A small audio frame classifier, trained from scratch.
Model: 7.3M parameters, log mel input, arch transformer, activation silu, moe top_k, num experts 32, layers 12, width 160.
Training: 22900 steps, batches of 128, held-out accuracy 99%.
Data: 39062 training examples, 75.0 epochs.
Rows from block 9 of a small audio frame classifier, named by matrix and row number. Rows with one number within an expert belong to one neuron, the router's apart. Each number is 500 + 40 x the weight over its row's rms, rounded and kept within 0 to 999. All counts start at 0. Numbers have three digits each. After the name is the row's rms in percent of the matrix's.
Before each expert's rows are labels from the 100 clips, of 14976, where the router gives the expert most weight on average: "lies over" is the class under the peak; "loudest band" is the band of the loudest frequency at the time of the peak. Only what is clearly more common there than usual is listed. The data: synthesized solo parts of chorales (CocoChorales).
# router: router (model.blocks.9.mlp.router.weight, 32x160), inputs 108-159
# up: expert up (model.blocks.9.mlp.up, 32x80x160), inputs 108-159
# down: expert down (model.blocks.9.mlp.down, 32x160x80, transposed), outputs 108-159

# expert 21
lies over: D#4; D4
loudest band: 250 to 500 Hz
router.21 083:476527503502582451520558496539490439496527565534492492533464515528455492533456509478451551510528548498555569506516533420498547411539447484503479466480492549
up.0 094:469467543465532495508526509483453427493444514527465493540448520485432507515489486497472541458486517521509560490422523456522553453542411564469440521452465600
down.0 084:465469525514540479527558552516537499488446466564556437563453460470425476500541463580430463479463495519550488461477515494469503497464509490520432517422451559
up.1 100:434492570483508456503497444502449457468495558451461526582437522522523452504486541525507491499534474510472546433475511509544461425450531444387497513443476492
down.1 084:494487418476491464570529506487477503513487521515510419543461506455485483561496427568545548523539497470564490477473588506383514486506528554401520535494496495
up.2 097:468451585498523499511494498468420423529472513506481548545449561473459484491496503457492525477487463555477558505399504441526516460519442528406466559487495556
down.2 096:457489467475526467544556571490511513494426467485515426573459478478449511569559496555536496536528557495540487490483516482428553523508455539508455499506512563
up.3 101:476479521455536492511531516490468429486441499537468477534462508487423510519490483507464542465490538513519556497443525472512563460557408570491439509452470604
down.3 087:467468540526541478519549544524537496492458466571553445550460464479427467483534462572408454476452482526534490460475511501480494491461516482523430530419444559
up.4 106:475505427510538484515491474530535470566535511505577522503544536577536462475453456468496423534490525498488494547536503467496453481543521465499573515475499496
down.4 129:522450443491512485477517485549479502494528539516438443494523529535601491500458469435538463541501471495454469564495480444537483491555537522489549499469502462
up.5 094:434476588482512466505487456490417446476484539458462543566432520489500462487489527494499504496538472531466563478446493487553495436465505464377476520446477517
down.5 085:478490434464517470565555523486500509498465520501512416554444501483470466564521453576544534528526519477566483486474581503378531501514501556415507540480484515

# expert 16
lies over: E4
loudest band: 250 to 500 Hz
router.16 079:570524443487505483503486453522466493546506488539465486544537546463504516507470464553481558523494531429560577425489561506521414506477562542523523528492511484
up.0 114:404486530478437471520482503465525471389518507470500497469504498517513474534502584542482462517559432570489510496563523579443508505438509432461530499545510493
down.0 166:547502538498469481484505428509547493472470509431508481498439473538469510442564578538419572566548485523551551462517423553460527544440456472476472529485523460
up.1 101:542507429500480479467509450488461551553564474539461474519541506442564506496405458523499530431471513460545535466488563468528414473459519541567572465544495484
down.1 073:473461450499484507459442472430489514516564472532469453518516509450541512515506489504561508442455492514515515442489607454500411489487552538510594425547545516
up.2 090:455509647568490477591435507464483464469476495527490505525461595537476444533587484488500526526491427490419497527488487557471511471444528435458510470528511491
down.2 126:433511543516482382566533503574440494460450553435492531566488492496477539468544495501505499542535452524489577541492446542504554416459509466483435452445473471
up.3 063:522454457465576539444529555493540497533472520526572533447529495492472531508537486489488487541476572506486440498464493432515572553605462513485440567483530538
down.3 073:528526565498557503554553545559538493531435542485566542484492510543456440476529469494468500549526493493504504560491430541504559528521468448465422575465462503
up.4 099:546508430501482479468510449490460552555562474542460473522537507442565506496405457522497531431470516457546536465486563467528412469459521543567569463540494483
down.4 073:471460450499482508459442474428488514515564473534470454517518508449541513516505487502564507441455490513512513445488606453501412489489552538512594424547545517
up.5 077:490455514529532553464505532461537457516467506537545563499528511495481530430586473491530503561454523457447465514436471474553526529534510512484453559470493528
down.5 094:554498560501547550502546559487558495520451536487550565454510511536447464468545508464496519551525484499478465550495416544513568572536449475477440566514486516

# expert 13
lies over: A4; G#4
loudest band: 250 to 500 Hz
router.13 087:497582513485532556511517532516494429475543523581519528499476439460530532511456518498430556541511486567503522534575478452480556485457477443584495505518484521
up.0 098:548435493570531522510531540436452562439478512528489528482488494401446522455508410508505548541470567464479471538457532485509493587466500505441569486498536497
down.0 114:546464541519450453577483461462475496491419476442508498499507506465566463553486512493421536480549526501528474550502578543429452565543540485429468535549471407
up.1 095:542455517603526530506522530443493552445479528541454504493489502421446556468530410496481553525458556456494491534477524479494517561496529468454531450522505547
down.1 101:560454557527437504531496470450451512441435472457499480489511509481553469546512505540429532486539540492555463510503562526460483543555590481438448510529475437
up.2 090:548453500577525521504515540436490564433475496537457498490491508403459558466512409497495547528462562468495481534457525487499508583484510477453549463519516525
down.2 099:551459540516441488532503481442455503437421461451493473495506509461550465546487518521432546477549552510550467522510572530457471553538579482429466509519462429
up.3 112:482536424520544619489516528470493375511529510531524528481475460536475510473467489460526535540481464577491462492561433419509544432491473488549517508424485577
down.3 103:499493440492546543500513558531510476549565553518488550495526495561442515425521459489566462545451441527469560406514443469571549494490489509550535494514518574
up.4 109:510504606562514502536495457512535582535520568516473461464538522506503506522506426486467447484470496398529552501408501504502497528581498486538417460585486516
down.4 095:511507592529453474497470430505513516458459491509494470491513507489564498568531493519424496472495501472541502536505515513498459477585565503478395448538541448
up.5 089:513532583457509349482488432556541566539522529492499493494528521543526490542509511508517406494445472438498570498512536565517511499480497487503455497553481462
down.5 096:464513580501472453461484456511602494519479478504511439511497487496534528545538510517481482468551477471498473549496537526429437532551439470487458487518526433

# expert 2
lies over: A#4
loudest band: 250 to 500 Hz
router.2 074:493560495527553529471546568459534580419525524608514509569500484523480521487532451508494517527526558570548507477455475510531492555435526416508539496539481526
up.0 093:520497489461507538523544527436465576452490469551482437456509503407503525505451480458467519521446562494548524459352518521495459575423482460471548472510502486
down.0 074:514445508460482513541548546480435496486417453526477425423527569403517554499440492461468480528455543501512518488481518490487502561484506513446528456512509463
up.1 064:585574516558505478397496491540630491483501564633482490512488478540517524520510399497479456480482464578527512481556505548535564459524562523473528457554497519
down.1 081:437549513526533471506463456527554498537540579465515573515468479577440500498490500485512529502503439489495511515505472494520561456448456418565469522513530549
up.2 089:525498488461509541520542526433469569446490463549475440452508496407503527504447484453468524522449565499553526462358521523495458569422485460474547468507500487
down.2 072:518444507462482510541546543487437497490418455531481425421529572404517553501437492463466476527453545498510516488480522488487503559485504517447530459515511463
up.3 100:514495488461509533529545527439460582459491480551493435463512512407502526506456475467464514518444557491540524456344514517496463581427478459469547480514502485
down.3 078:511445507459484517542550551469432498478414450524474428429523563407513557499443490462471487527461542507513518488480516491488500565483508510445528453509506463
up.4 084:545499488460503544501537525434493546436483444542454439448506477409506530502440492444470533521460566514567528473384533525508456554425499468479547458496487491
down.4 070:525443502468486507538541541501442497505423466542490428415537581399520554502430483461466466527445549488499508493481530481490511552491500522449527465520514470
up.5 087:527501487463507542523543525432470564441489457543468442449505489411502528505444490450470527525454566504557527466363524527492458566421488459475547463506500487
down.5 070:520444510463481509540545540492439497495421457533482426415530575405517553501437496464464472528449545494508516484481522488488506557485499517447532463518512463

# expert 29
lies over: D5
loudest band: 1000 to 2000 Hz
router.29 084:473534513523456466445480486559537519503507461612478506530467517519523499493488436497440563482480466493519570550475465482525561501458538498511515485513448519
up.0 156:515511478503505528501481476445497564511438445494491439535523542482552454484556471461424464460418490500502497528500444467470523475524521493467429549582498582
down.0 105:501470452549479542510506522466475500503440445508461437562496509485537463470497493431429477480472481494486482552499429455492526459541553487476418554593493572
up.1 146:517511474500508535501481475437497564516440445494488437535522542480553451483556471454430458462422491494499493532498444464464526473529522493464429548576500581
down.1 104:501470451549481541510509521467477500501442444507461434562495508488536463470499490432426479479470483495488483548499428456492523462539551489477419557596495574
up.2 144:513509484512497524495474476452497568506433449494487447534524542484551453480554466464419473458426487503500501526501444464481525472521521489464433547587489578
down.2 104:500471453551477542513507523466473501502440445505461442561498509484538464469500493433430477480474479493489485554500428455492527460542553487476417556593491570
up.3 061:488497525514487461532537504526493466426411518542470496549533640457503506491503544502496475496591468555539548548488479454530543486490537494467479507476481495
down.3 118:491483534539516458499538524518479501486485488569500544524531463444504531483465431463554455518446541520444537575500492470530514506475503547506456400436462465
up.4 059:462497532550478454505510487575464450466478557560473560492508513413460546479518476502544539505463463483493563550424478500555559478464520487489448469438459438
down.4 095:497509585556497486516559486540490505466500531500490591490548467427474548449531512459551463544472482466497560579494475510496553457452526464519409452468470461
up.5 055:464502536542469435513522480582483422461471548550453555504490498443479537477508509495531535501493467491496571550419466515548555482459524491499451453443448455
down.5 092:495503591549498487507556483541505502471507541517490583471546465437466539448531499456549458552465500474499550576498478508501538474466507474523397447465469459

# expert 17
lies over: E4; A2
loudest band: 250 to 500 Hz
router.17 089:481475539531457419478534470561551563503513478546549438541521486518482519562524528568522522493489544475548444420470538544502497521464567421427524559513480524
up.0 136:502532568552545506473482522482507475537546477529510542543478568521570499553555449459503432482421504425472529472543582453538515439470536481460477436611492501
down.0 093:525546487530557485477489520483501504526545499538508525499492514475523493440506450404479471446523467515450500519496490496484511551539510500492523528536508595
up.1 109:497433531537482428501527494528541572500462461519505459488522448558459574548547514524540487503500543484500411449446524545439494529481508428426527555501479508
down.1 126:460457544500456535499531509475509495488499523499469511478555487556412565552510498512554474511517521491527441479486491490535539460542512512456478508505478440
up.2 095:503494487458512572491476516520482418531515516499513554472448470412507479511462486507503531486498455499518546549486462459539544451460534551567442450462516500
down.2 093:550495483481497523472481520473444545490460471529580459544488508436572457502480505497461515505489487458514530473503488499518435505456486503583497461468519547
up.3 091:455520451419529525515504484492430505532535513477456522463466513430537462433422502511463559441565495517547580493489527391472495416478503557495527495456549532
down.3 102:493536458461511439528531535502431555510488490513505449514447549429552480458467522483496533501517439535516557496482567502464438468522471517521537488537550534
up.4 108:469529479422553496513568526419415508469529495481449508491484503531549510469491495513459520448523500493557562486529540403459515404553467531476504481477509568
down.4 124:467549431473536482539564520526426535519526476505453496516481546424552463445509476463487494470539476528517565507486592485449487466565461530483570481562557541
up.5 093:524457513521447445491544462495505565544470536552483485454518495475477522527455492548580497436538525450553502463405499458466493487494574469487499530506514525
down.5 095:494491494470451531545520500439475492505468514486453528489549528516476536525506488464533483536506531432523470505481517491539523425495529584507491447534543374

# expert 31
lies over: C#5
loudest band: 500 to 1000 Hz; 1000 to 2000 Hz
router.31 070:538578508452509549500488503507527459583450424592522525522521540494527486479464423568449515536515453493479566490497527536509556425489490454482464536472478451
up.0 064:542506484513560515445531514491570546577431460667431527503473462471511544485462419501522532468513486520440548475481517491521547457524500500494468466479491459
down.0 127:476537493492489550563511470517461499492497525455542474466497526480492482442504570526500505545500434487569479526499475517480547430528479426506494520497492460
up.1 116:550538453442505582441486499537496500517486493507518524435568548416491537473418476541566457458534497488468458534526466526569495454508464434580521489429478424
down.1 096:501487435487529582487498532531483494528489488518553497431525525438502542479435504538580443465490493534513450490493491495528452475520454488590461512440471475
up.2 140:549528460453509582433495500527497500511489491510515520442573540414494542473417473538563454450546497494468471526515472518575495466506474449590525495428476423
down.2 112:512494434482519581488485535527480493538495491513556506426533527435515531476444503543577441469488486530510441501496492504524449471521451482588465514451464469
up.3 140:550528460453509583433495500528497500511489491510514521442572538414494543474417473538563454450546497494468471527515472518574494465506474449590525495428476423
down.3 112:511495435482519582488485535528480493538494492512556507426533526435515529476444503543578442469488486529511440501497494505523449469520451481587465514451464469
up.4 122:550537454444505583440487499536496500516487493506518523436569547415491537474418476541566456457535497489469460533525467526570494456508465436582521490427478423
down.4 098:502487436487528582487497532532483493528490488517555498430526524438503540478436505538580443465489492534512448492494490496527451474521453487591461511441470475
up.5 128:549536455446505584439488499534496500515487493507518522436570547415492536474418476541564456456537497490470461532524468524571495458507467437584522491428478424
down.5 100:504489436485528581487496533531482493530490489517554499429527526437506539478437504539580441466489492534511447493494490497527450474521453487590462512442469474

# expert 15
lies over: B4
loudest band: 250 to 500 Hz
router.15 064:476505491519482515509462460442507532476415456584604518546497456525524444486500440525461564574490573486501517530494543472556478467472569571511473446476463513
up.0 035:542467513566532503529480521448531500574532514599498452550490503495481550503508430541429505488516468518452512447433477504597543468487561545445496488496529526
down.0 075:588483487509527471449495531485570500521507540568475442559506503506476488482439451550402498451491453506469498478505460519536537547539494537456514552514500561
up.1 142:463547465481494513488447455541471479517481493481538557469504495523513447472452478460582547459483580486469441566581515452477420454458490490514520499460426482
down.1 102:462499458486491546510467441518457480555442441501564525459501482444486462489464504448577518446472591507474428514500522435499432451467509504520522427475489486
up.2 138:463548464480495513488446454540471479517480493481538557469504495522513447472451479460581546461483580485469441567581516452476420454458490489514520498461427482
down.2 101:461498458485491547509467442519458482555442440502565526459499482445484462490464504450578518446472591507475428514501520436499433451467509504521523428474490487
up.3 138:462547463480494513488445453539471478515480492481538557468504494523512447472451480459581548459483578486468441568580516450476421454457490488515521499459428481
down.3 102:462498458486490546509466441518459479556443440502566525460501482443485462489465503451578517446471590507474428513501521435499432450468510506520521429474489487
up.4 142:463546464481494512489445454540471477514480493481538556469504494523512449472452479459581547459483578487469441568579516450477421455458490488515521500459427481
down.4 102:462497459486491546509467442517458480556442441503565526459501482444486462489465503451576517446471591508473428513501521435499432450468511506519522428474489487
up.5 136:461547462479494513489444452539471477513479491481539557467505493524512447471450480458580547459482576487468441569578517449476421454456490488516522500458428481
down.5 102:462497459487491545510467441518459479557442441502568525461501482444486461490466502451578517444470590507473428514501520435499433451469510507520521427473490488

# expert 24
lies over: E5
loudest band: 500 to 1000 Hz; 1000 to 2000 Hz
router.24 085:513552525542515498520531560552528558521542537520521549529530532536486445546559509517463533547500508519493523528603472544553555593514515435503525559561541536
up.0 108:511467521527531523449539526498489537539499534598531526422531498541553498529474385427474466539433557502505466499445551471506477497490477518493538493494488508
down.0 114:469519430498546537466535512515483504459488487593505501462530506526513508475462456388515529450477569507531490514501487453527433509494530507520535492436481500
up.1 082:459432514518528546511474527512482525364493462565505553503538411485452451490505478485472559575497518512483438510513523430482518507491432421502497510512561498
down.1 097:479463512515536484497438538457582494539450528523548519475469522537484523527479467476447499411533478486442483543508521489441481449510539496431545417561472522
up.2 099:542476517522500491472594470503512481551534527572476496510578472438506517497475436521530531448492515532484465507375517490539464475503519512486439474441508592
down.2 108:473576496500480532455500503496521502544521483600482462466542524479535501494444389478488463504386513477504462473490544497553496512501476520523461474542472493
up.3 096:558539554518514442538497446519555502565528494547451529592486499453517434515503410471508545556453441481414510516464536523561553492542492507439442468530504538
down.3 092:467524487487452502440494520459462497555518534593559507545527545450522482450467450556566502445516478513498452495491499475486475521579546550444420526532482521
up.4 090:523519504463491518424575497499472515577486530569514503463605461446487508475499431494537494500453518539573467462388515485556438547518481488518407500506548550
down.4 101:436540507484523491491546507520494508505525488589435491449543514521534555532525452384522472524435534449500496504499517480519494512465463470585431498501500494
up.5 093:530477537514511470559452458500539510469539520513457545569500454499470423468484486480497607579464451443443480499507469510546506508543435446469459510528574539
down.5 096:495515496477498467500460519466497492563488511543574523540475546443535455513460439531512498459539396513462493502491505502484520477538528554418480483559503536

# expert 18
lies over: F#5; F#4
loudest band: 500 to 1000 Hz
router.18 088:526526543450487479471465477524505559456468432589556545566510546490524443533494458516493472528472485538484537536494455553543449536493555471560500463447498518
up.0 122:520443481584591524469518578501513489493508494571524558460521472478495558517549417477510505524482548508481534551501545439505493536504517519552590559514529498
down.0 112:488499427517526489522517482535542499500531501484471531439506487494468605512560543491542530510532597507559537540501537503431490601461502490545576590445533452
up.1 098:545485513457451497475486448440513549510493517556493516519528509432580483471416470512524460477493517527456485530406451474532498526525517562484460458530506524
down.1 104:576459528483470478481516472455490505525511524532510468552506511458529503485441492515475493512488478526486478427480401467576525506572543547444410456552464498
up.2 107:538497513467447499475486455450511545511496517557495506520528518425576492483412463511522460475499516525463479530417448475528499531530523556490449456545504526
down.2 110:575459536486467474488510470452492506527505524531512473555505512457528499484451493514469493502483475529480482431478398471582520499576552547438417452548463497
up.3 127:446554535476520478532472512541468502496466468531521436527438553552493472517571478532436465471492464516496490454526464546524415464480538434482494479511527525
down.3 122:440525588451556497508465542499456503536444466532538462553479494570502435483548472501436456448502454500430478430506487492555462493472515474451512501515528524
up.4 099:553517538517564456524556469514550501523496526622493531483505499552507484535561384502450458485391518463483551515564585525495589465479509508464546515514456518
down.4 100:405528433482522392570497528526488504544512494421529484512468497495547502545488587525582492534594450475468536511511575524453520471485452460475466535519492462
up.5 099:543491514461452497476487451442511547508492516559493514520528508429579486475415465512525461477494518526458484530408450475531498527522519560485456456532504526
down.5 105:575459527485469479482511474453488505527510524532511469553507513458530501483442490516474493510489475525484476428479400467578524504575545547443413456553463499

# expert 23
lies over: D5
loudest band: 1000 to 2000 Hz
router.23 080:547564482517501486544443561548538587549510512578514462523490513496525391526471464508444519505495499419543543535566481437491577503533539440492457543494551554
up.0 104:494542435502474554441456481492497531515463495513511446561498555510488495505539485448443462541411432483442493549511427471487511472544578515437458502558487491
down.0 094:455469424466476514504460509492524510492466504512442457511504476532491504518524517483476505547505473440515482489498445459504551501562531489447422546571560518
up.1 085:544512515517488460442480519511514516527514530613488461485520416413488572512513418518523461507424569473535514452498529497533478578459480482530474452525537497
down.1 079:439467443522487478459527502526425505474502525491473488489490508500473577534550525474512440589541485456493524478486504459525526526510531540504503470567536454
up.2 088:477442530575519547607469542532512508488585520456515606468466494530463475468436561438483599519561476514485438549545481493550516473458489471517523499506559505
down.2 104:561506581506530507522470510430468501461490469513555520547475507521497447499457443528466500428499423530431540554507483521479540435491485518524533489440448543
up.3 097:516459529540499459490455555519463542496501545556479459463505415398511593503477473526490476498485561461532483474502505451524489591437446468514509464526542499
down.3 100:480459461529516514461491516513425504485507518573512477488472477502431569502540478480485440564492471488442494498492436449550515519456539545498545431541540486
up.4 084:527471497506482472474445533525490525509496534568480429482513430384515576516501454521484439509464542458543494463492492442518483581463466472500475469534542476
down.4 089:453460434522477513468492493525431511478510531536511461476476476508455567514542512494481434598532454460488499490489437450534529517482539522489532450557538458
up.5 132:501525490522478518440474468463465495512494446535477477493482496510562457490475482426463502459468443481474502533448472453495538425520523497543480463464498512
down.5 122:504493504482507486496525521442482511482453461590448485523524468499515463497503414454423495497389528527420527517496419463509508479511505550481451530556487535

# expert 0
lies over: D4; D#4
loudest band: 250 to 500 Hz
router.0 154:458489462451463423568516498560501491479493514421483446540466528500488496565491482484453555496621495483532533534567531572477519530566456566561510544458456556
up.0 079:533456563534509543531441551493444586427494512497506442418537431483440557519469498486489534523561424417446463556483493482536538484516437510488468524437500527
down.0 080:470577511476484534516512478520502480469464396501465432573471489493522551476545487488596490521498498474483497515493506502521553531465455521581536498544575475
up.1 132:534495479542543541548497491512511574501532518508578531503527483518468496496539512507481546454506496523475368524474446446519553477542479539545524511521479411
down.1 172:480543465465575478518524536514482511510429476533500488596491490454507482552472409493540504481526570421527502499487597484490501502537493552488455448516545560
up.2 073:475468457459582477504529518519446515457526544577507486538548540507491406467517490491471540460438499550479554519505541454493497461524599526477469498502467471
down.2 058:554495487459472480516478532533545501472533540548442481443504512487489451539492493508564543548462502480453466521496490513504461456468544520473481431431504448
up.3 121:458474436472556464452501439520428485508518483496533500486473483510530498487379471409508504483465483523505580500502533451468505414495603495475596489458449486
down.3 126:532445433491521516492491418549522498501567615578474484409536499611523486500449528499522461511468465494501466480496500499527468487466516523479608472440471432
up.4 105:467506446493476485532438598488541451520510481495475545490504580529548554478481527530495440533518545557482487486498472531440473538518456490544519512513559526
down.4 138:508504520481421441527419534451483506542525511492450582484501494508559535502561502551465452544482498506469486451476436513521557503515464515504479574573524531
up.5 126:466516571509497491543461514474519515579515464492421535531451533536466465493541503461517515549540466447411510484538482505458500404464514435424477413531492508
down.5 137:493523512540513444478536564442503482544533478482529483533506532503543544542516455526530429447529466506461527445474554448452530429455536422446524529544510518

# expert 19
lies over: E5
loudest band: 500 to 1000 Hz; 1000 to 2000 Hz
router.19 078:479554482498495518474527510442501508546472503571520566521543477495494528484494450509507538584499536453558492495482541488508462528503523492570509527482567548
up.0 061:534579492541550497435520528457496537552532541674531473499476494527548517511514406516484471501386532468533520496492567489522512460577569564519499495509503501
down.0 103:498530536479470487544502470536516497467473510395489541510499499525490511509483609459442561470577464503490513482503444535466516587500477512474551442559490418
up.1 050:589473510539504550529408542534517558512522553461480534486450517562471488458499483508465542536572463444488444479576474505519527480499511478448586464512512540
down.1 098:481469528513509457544462496511461505414465479550558456527456493512461506513492469483419426475479456523454500534509450440513560459475470437544502434450506504
up.2 120:487508467482501538439582513499529458528496492528473537454586547476513486476555494454575549502466524526531478503418476531485424520498514485484446595497547530
down.2 096:494503445490499575464544527480535499512504507519456520481515480447464503479563507443577514512464505480547467519490491506491407518538528519490438594504540565
up.3 064:555480559595540564470466560493523554535562549527519530479479486564481508499474414503451496511443502463457465534503505468550506461532530500515530410546493525
down.3 119:535506613511502432532485470524509499445437481430546447550465493572481487544455517471424458422538479516434496516505472498524546481470473464536536406478460468
up.4 062:567496553593552550467464559459522533533564550536508526488460474573483507500481414502455502492422496491450470513521516478534515442531532518524551418537472541
down.4 120:533502591512495440556482474511495500440428471439541449556468494547496491543424503466416468417545488513449495515506480490523546474474473473522553402483454469
up.5 058:539489469441468507529463490545519571526497538434496510493473556521505468473512558509480528568586471438535458443554515536478522517517504478421530494514516499
down.5 113:418478489507488457532475489520452502401521481563529461548455495497448512482553496484469419555443435532489530531510461447484544481487466426553436455457538489

# expert 5
lies over: D5
loudest band: 1000 to 2000 Hz
router.5 084:510577545535485481494527529542550534476559548514563523540536540527485441519518529518435517540483490531518560536606457538548571554517556438506489577599543545
up.0 087:567575512556459535502493423500506564550569487443479509484508535507491429575468454474521508459504504433516452574518505500494521445468516439473457436579576517
down.0 086:502487494490476463583468519470512494543446468522500505518501499454548531526475409511546452480554452468358481546522538456511525460504491519457478493506454502
up.1 129:514487472579537590510474557458506510560557530471442535444533507573492536508532426463563478490448545483499439501497497378502548463481494466571512539522525582
down.1 122:518452427517584518473517528521525484527548473611501469464506491536456560486494484517568489579435512476454456499501490444516478571510465529597550434486519521
up.2 099:469461446520544478458512542523493461529512502612513489561536458537487514462477462521515465449457518504486491538489474465456537503490507558437502531452480553
down.2 091:466491477530522556487508519530454510473526503554477455545525529529491513508452475455475473462511519511535431507521499495520447522575510497557521487437511500
up.3 085:537503510577483546526574459526493568536567500410549442507473516505517463572507534478520505452568518435495461453513560449445512467492521432506451451578474484
down.3 079:464514496492530501498558570516484506515546481471453493499529524488503541530467391522566439490475540440471497494514574503503463532449509517508487582469512525
up.4 091:479412478574546519469550555493442432524523535627549520554496511526462539497497407468501501493442505499461435511487562428457521464491491525490520533439464489
down.4 093:453501485535499509445526521568482489475538525610455465526552517519446536529452450468535474503469540490511492545522537470557416511520567455557511423472479469
up.5 093:523491509590469549467512523488553494542561467431488511522512491536467545530545492428562467454510543427472465488553543421461518437459525412500492447554500565
down.5 087:460470492525505455510535554478539479497504473525513506468550514500496556542549435525512384508501560435411509491519542452510499512553474580550468529511464518

# expert 8
lies over: A#3
loudest band: 250 to 500 Hz
router.8 084:440431511579462538526537562458529463436525463502484527519490447529507555528471546561480555517496573505443534537561468532542448544554572531486510486544493527
up.0 097:514474543537486532567504531445511450466435461571457487541447493527520577452500529529483469507441523460546488481503497539468476540491501511551511415432505523
down.0 077:508502509513488519447505461525412510442476504555522461560545499466462559487483385462513435520522458494523461478472569447532532520506462525515434553427526514
up.1 084:513444510525470544474520553437507447472430429590442516519465449483545555494451473511485498507465559504495568500483489495524438518573569556561514410461469523
down.1 072:477481504515473494432486508488479510491457498573478498517527516514467509464468444502498425582506485473490485463466539446534461444540512502523418507445511540
up.2 108:487594420426521512513525526487480556485490535551470507475523483473468501471444504402464512496482521557500488513442518467478555496402481369449504479485496485
down.2 110:520540483471542515545549503515460510485456534474484464424485518433526473499434503466454533463478522525545478521506551523476526515433461437435560469560468513
up.3 107:513528539542487497576510500501527526500485468507535442519418518526523504461516535544469499518521479433513477497536505560452469535544461499543480426485489469
down.3 104:505520525520508475538450431568474505493497497508569478578487494472473519494509509452519495527530419496550438521470550499443537560457439481481483585464563475
up.4 080:514419504523465553450524559436498449475437436558442530513471460492545552513446439510499512522476574511475578497483501487544430514596587577546512437475475519
down.4 072:474486493514457491438482521477496503497459498566471514515519514529481488466471475506479431574501500473482502465480516461536448430550533493534419502452517551
up.5 109:486592416423513507513521526488476554491499540552464511474518483472471500470447514392458516495471521560496487514436511463481559495407495377446507477487504487
down.5 106:527545479475541513551549497524469507489453529474485462426481514438521468502430501470458533466477524527548477526511548524480531507432467434440558469559471515

# expert 30
lies over: D#3
loudest band: 250 to 500 Hz
router.30 080:550489541488486528467567456467524440440499512482528530528481439498485519541566517468503547474462534563561518550554439428513585582532449558524502427511489489
up.0 083:511524521459459545488534459448554414483470453510490508540511445465500500518489448461539517427418546493557533527480420466526547566540436538541471413473459519
down.0 071:532494483504476467438475483464431512537423560545507496467544531490507568468505513440466485589486439530445452462493479503479527498559426558451534479544461401
up.1 107:518440499445530504491517488504454463560455473507513551450523472478501541476496497438568542583426493556515484517374466434514496479539452527501521469588444445
down.1 107:542518489511421556497514462430493503436446469477534532554497488492510530546572489441494520515502536481510491507515450504457570563491455580531536426476532428
up.2 085:419495502546510480508482586500530522485517475539527419529529556458498487448400458532542475459515499407503502437499494539564432532449480426510533572486504619
down.2 075:493491556505532565579477512518540500527527400445526475514446495449491434506481522545586482485490590463520550551484503505601441490411552417602493475492567583
up.3 082:515520521461460540483539462445550414483465452512497510539508436461498499518494444456541524430420549499556527532481417459525552569541437538540472408478460519
down.3 073:532493475504475468439473483461432509532427558545503502473548529491509568475508507437467489582486442528442449468493475502476533500559425562449534476540467398
up.4 109:480482471566503468488445540513503625523519494572501492479499533471567499474472502483475487540477459505415406504449489517527494507498521499418496554527523503
down.4 103:480502464517517511538504542562547508440550433465542461579460497546490422545497482577508479432541471466524493502508513524503444510471590455509456525436552555
up.5 121:536444492483512546436534505492457538542456527517499534433548458523554533472541529474518525565466478564537458536498468396493516516517447513505556490559451438
down.5 120:512511474482420522478528424444465512388481500510502537532515491514513536565556475420515510504530557514524504489512451461443568525512452547537507415480500440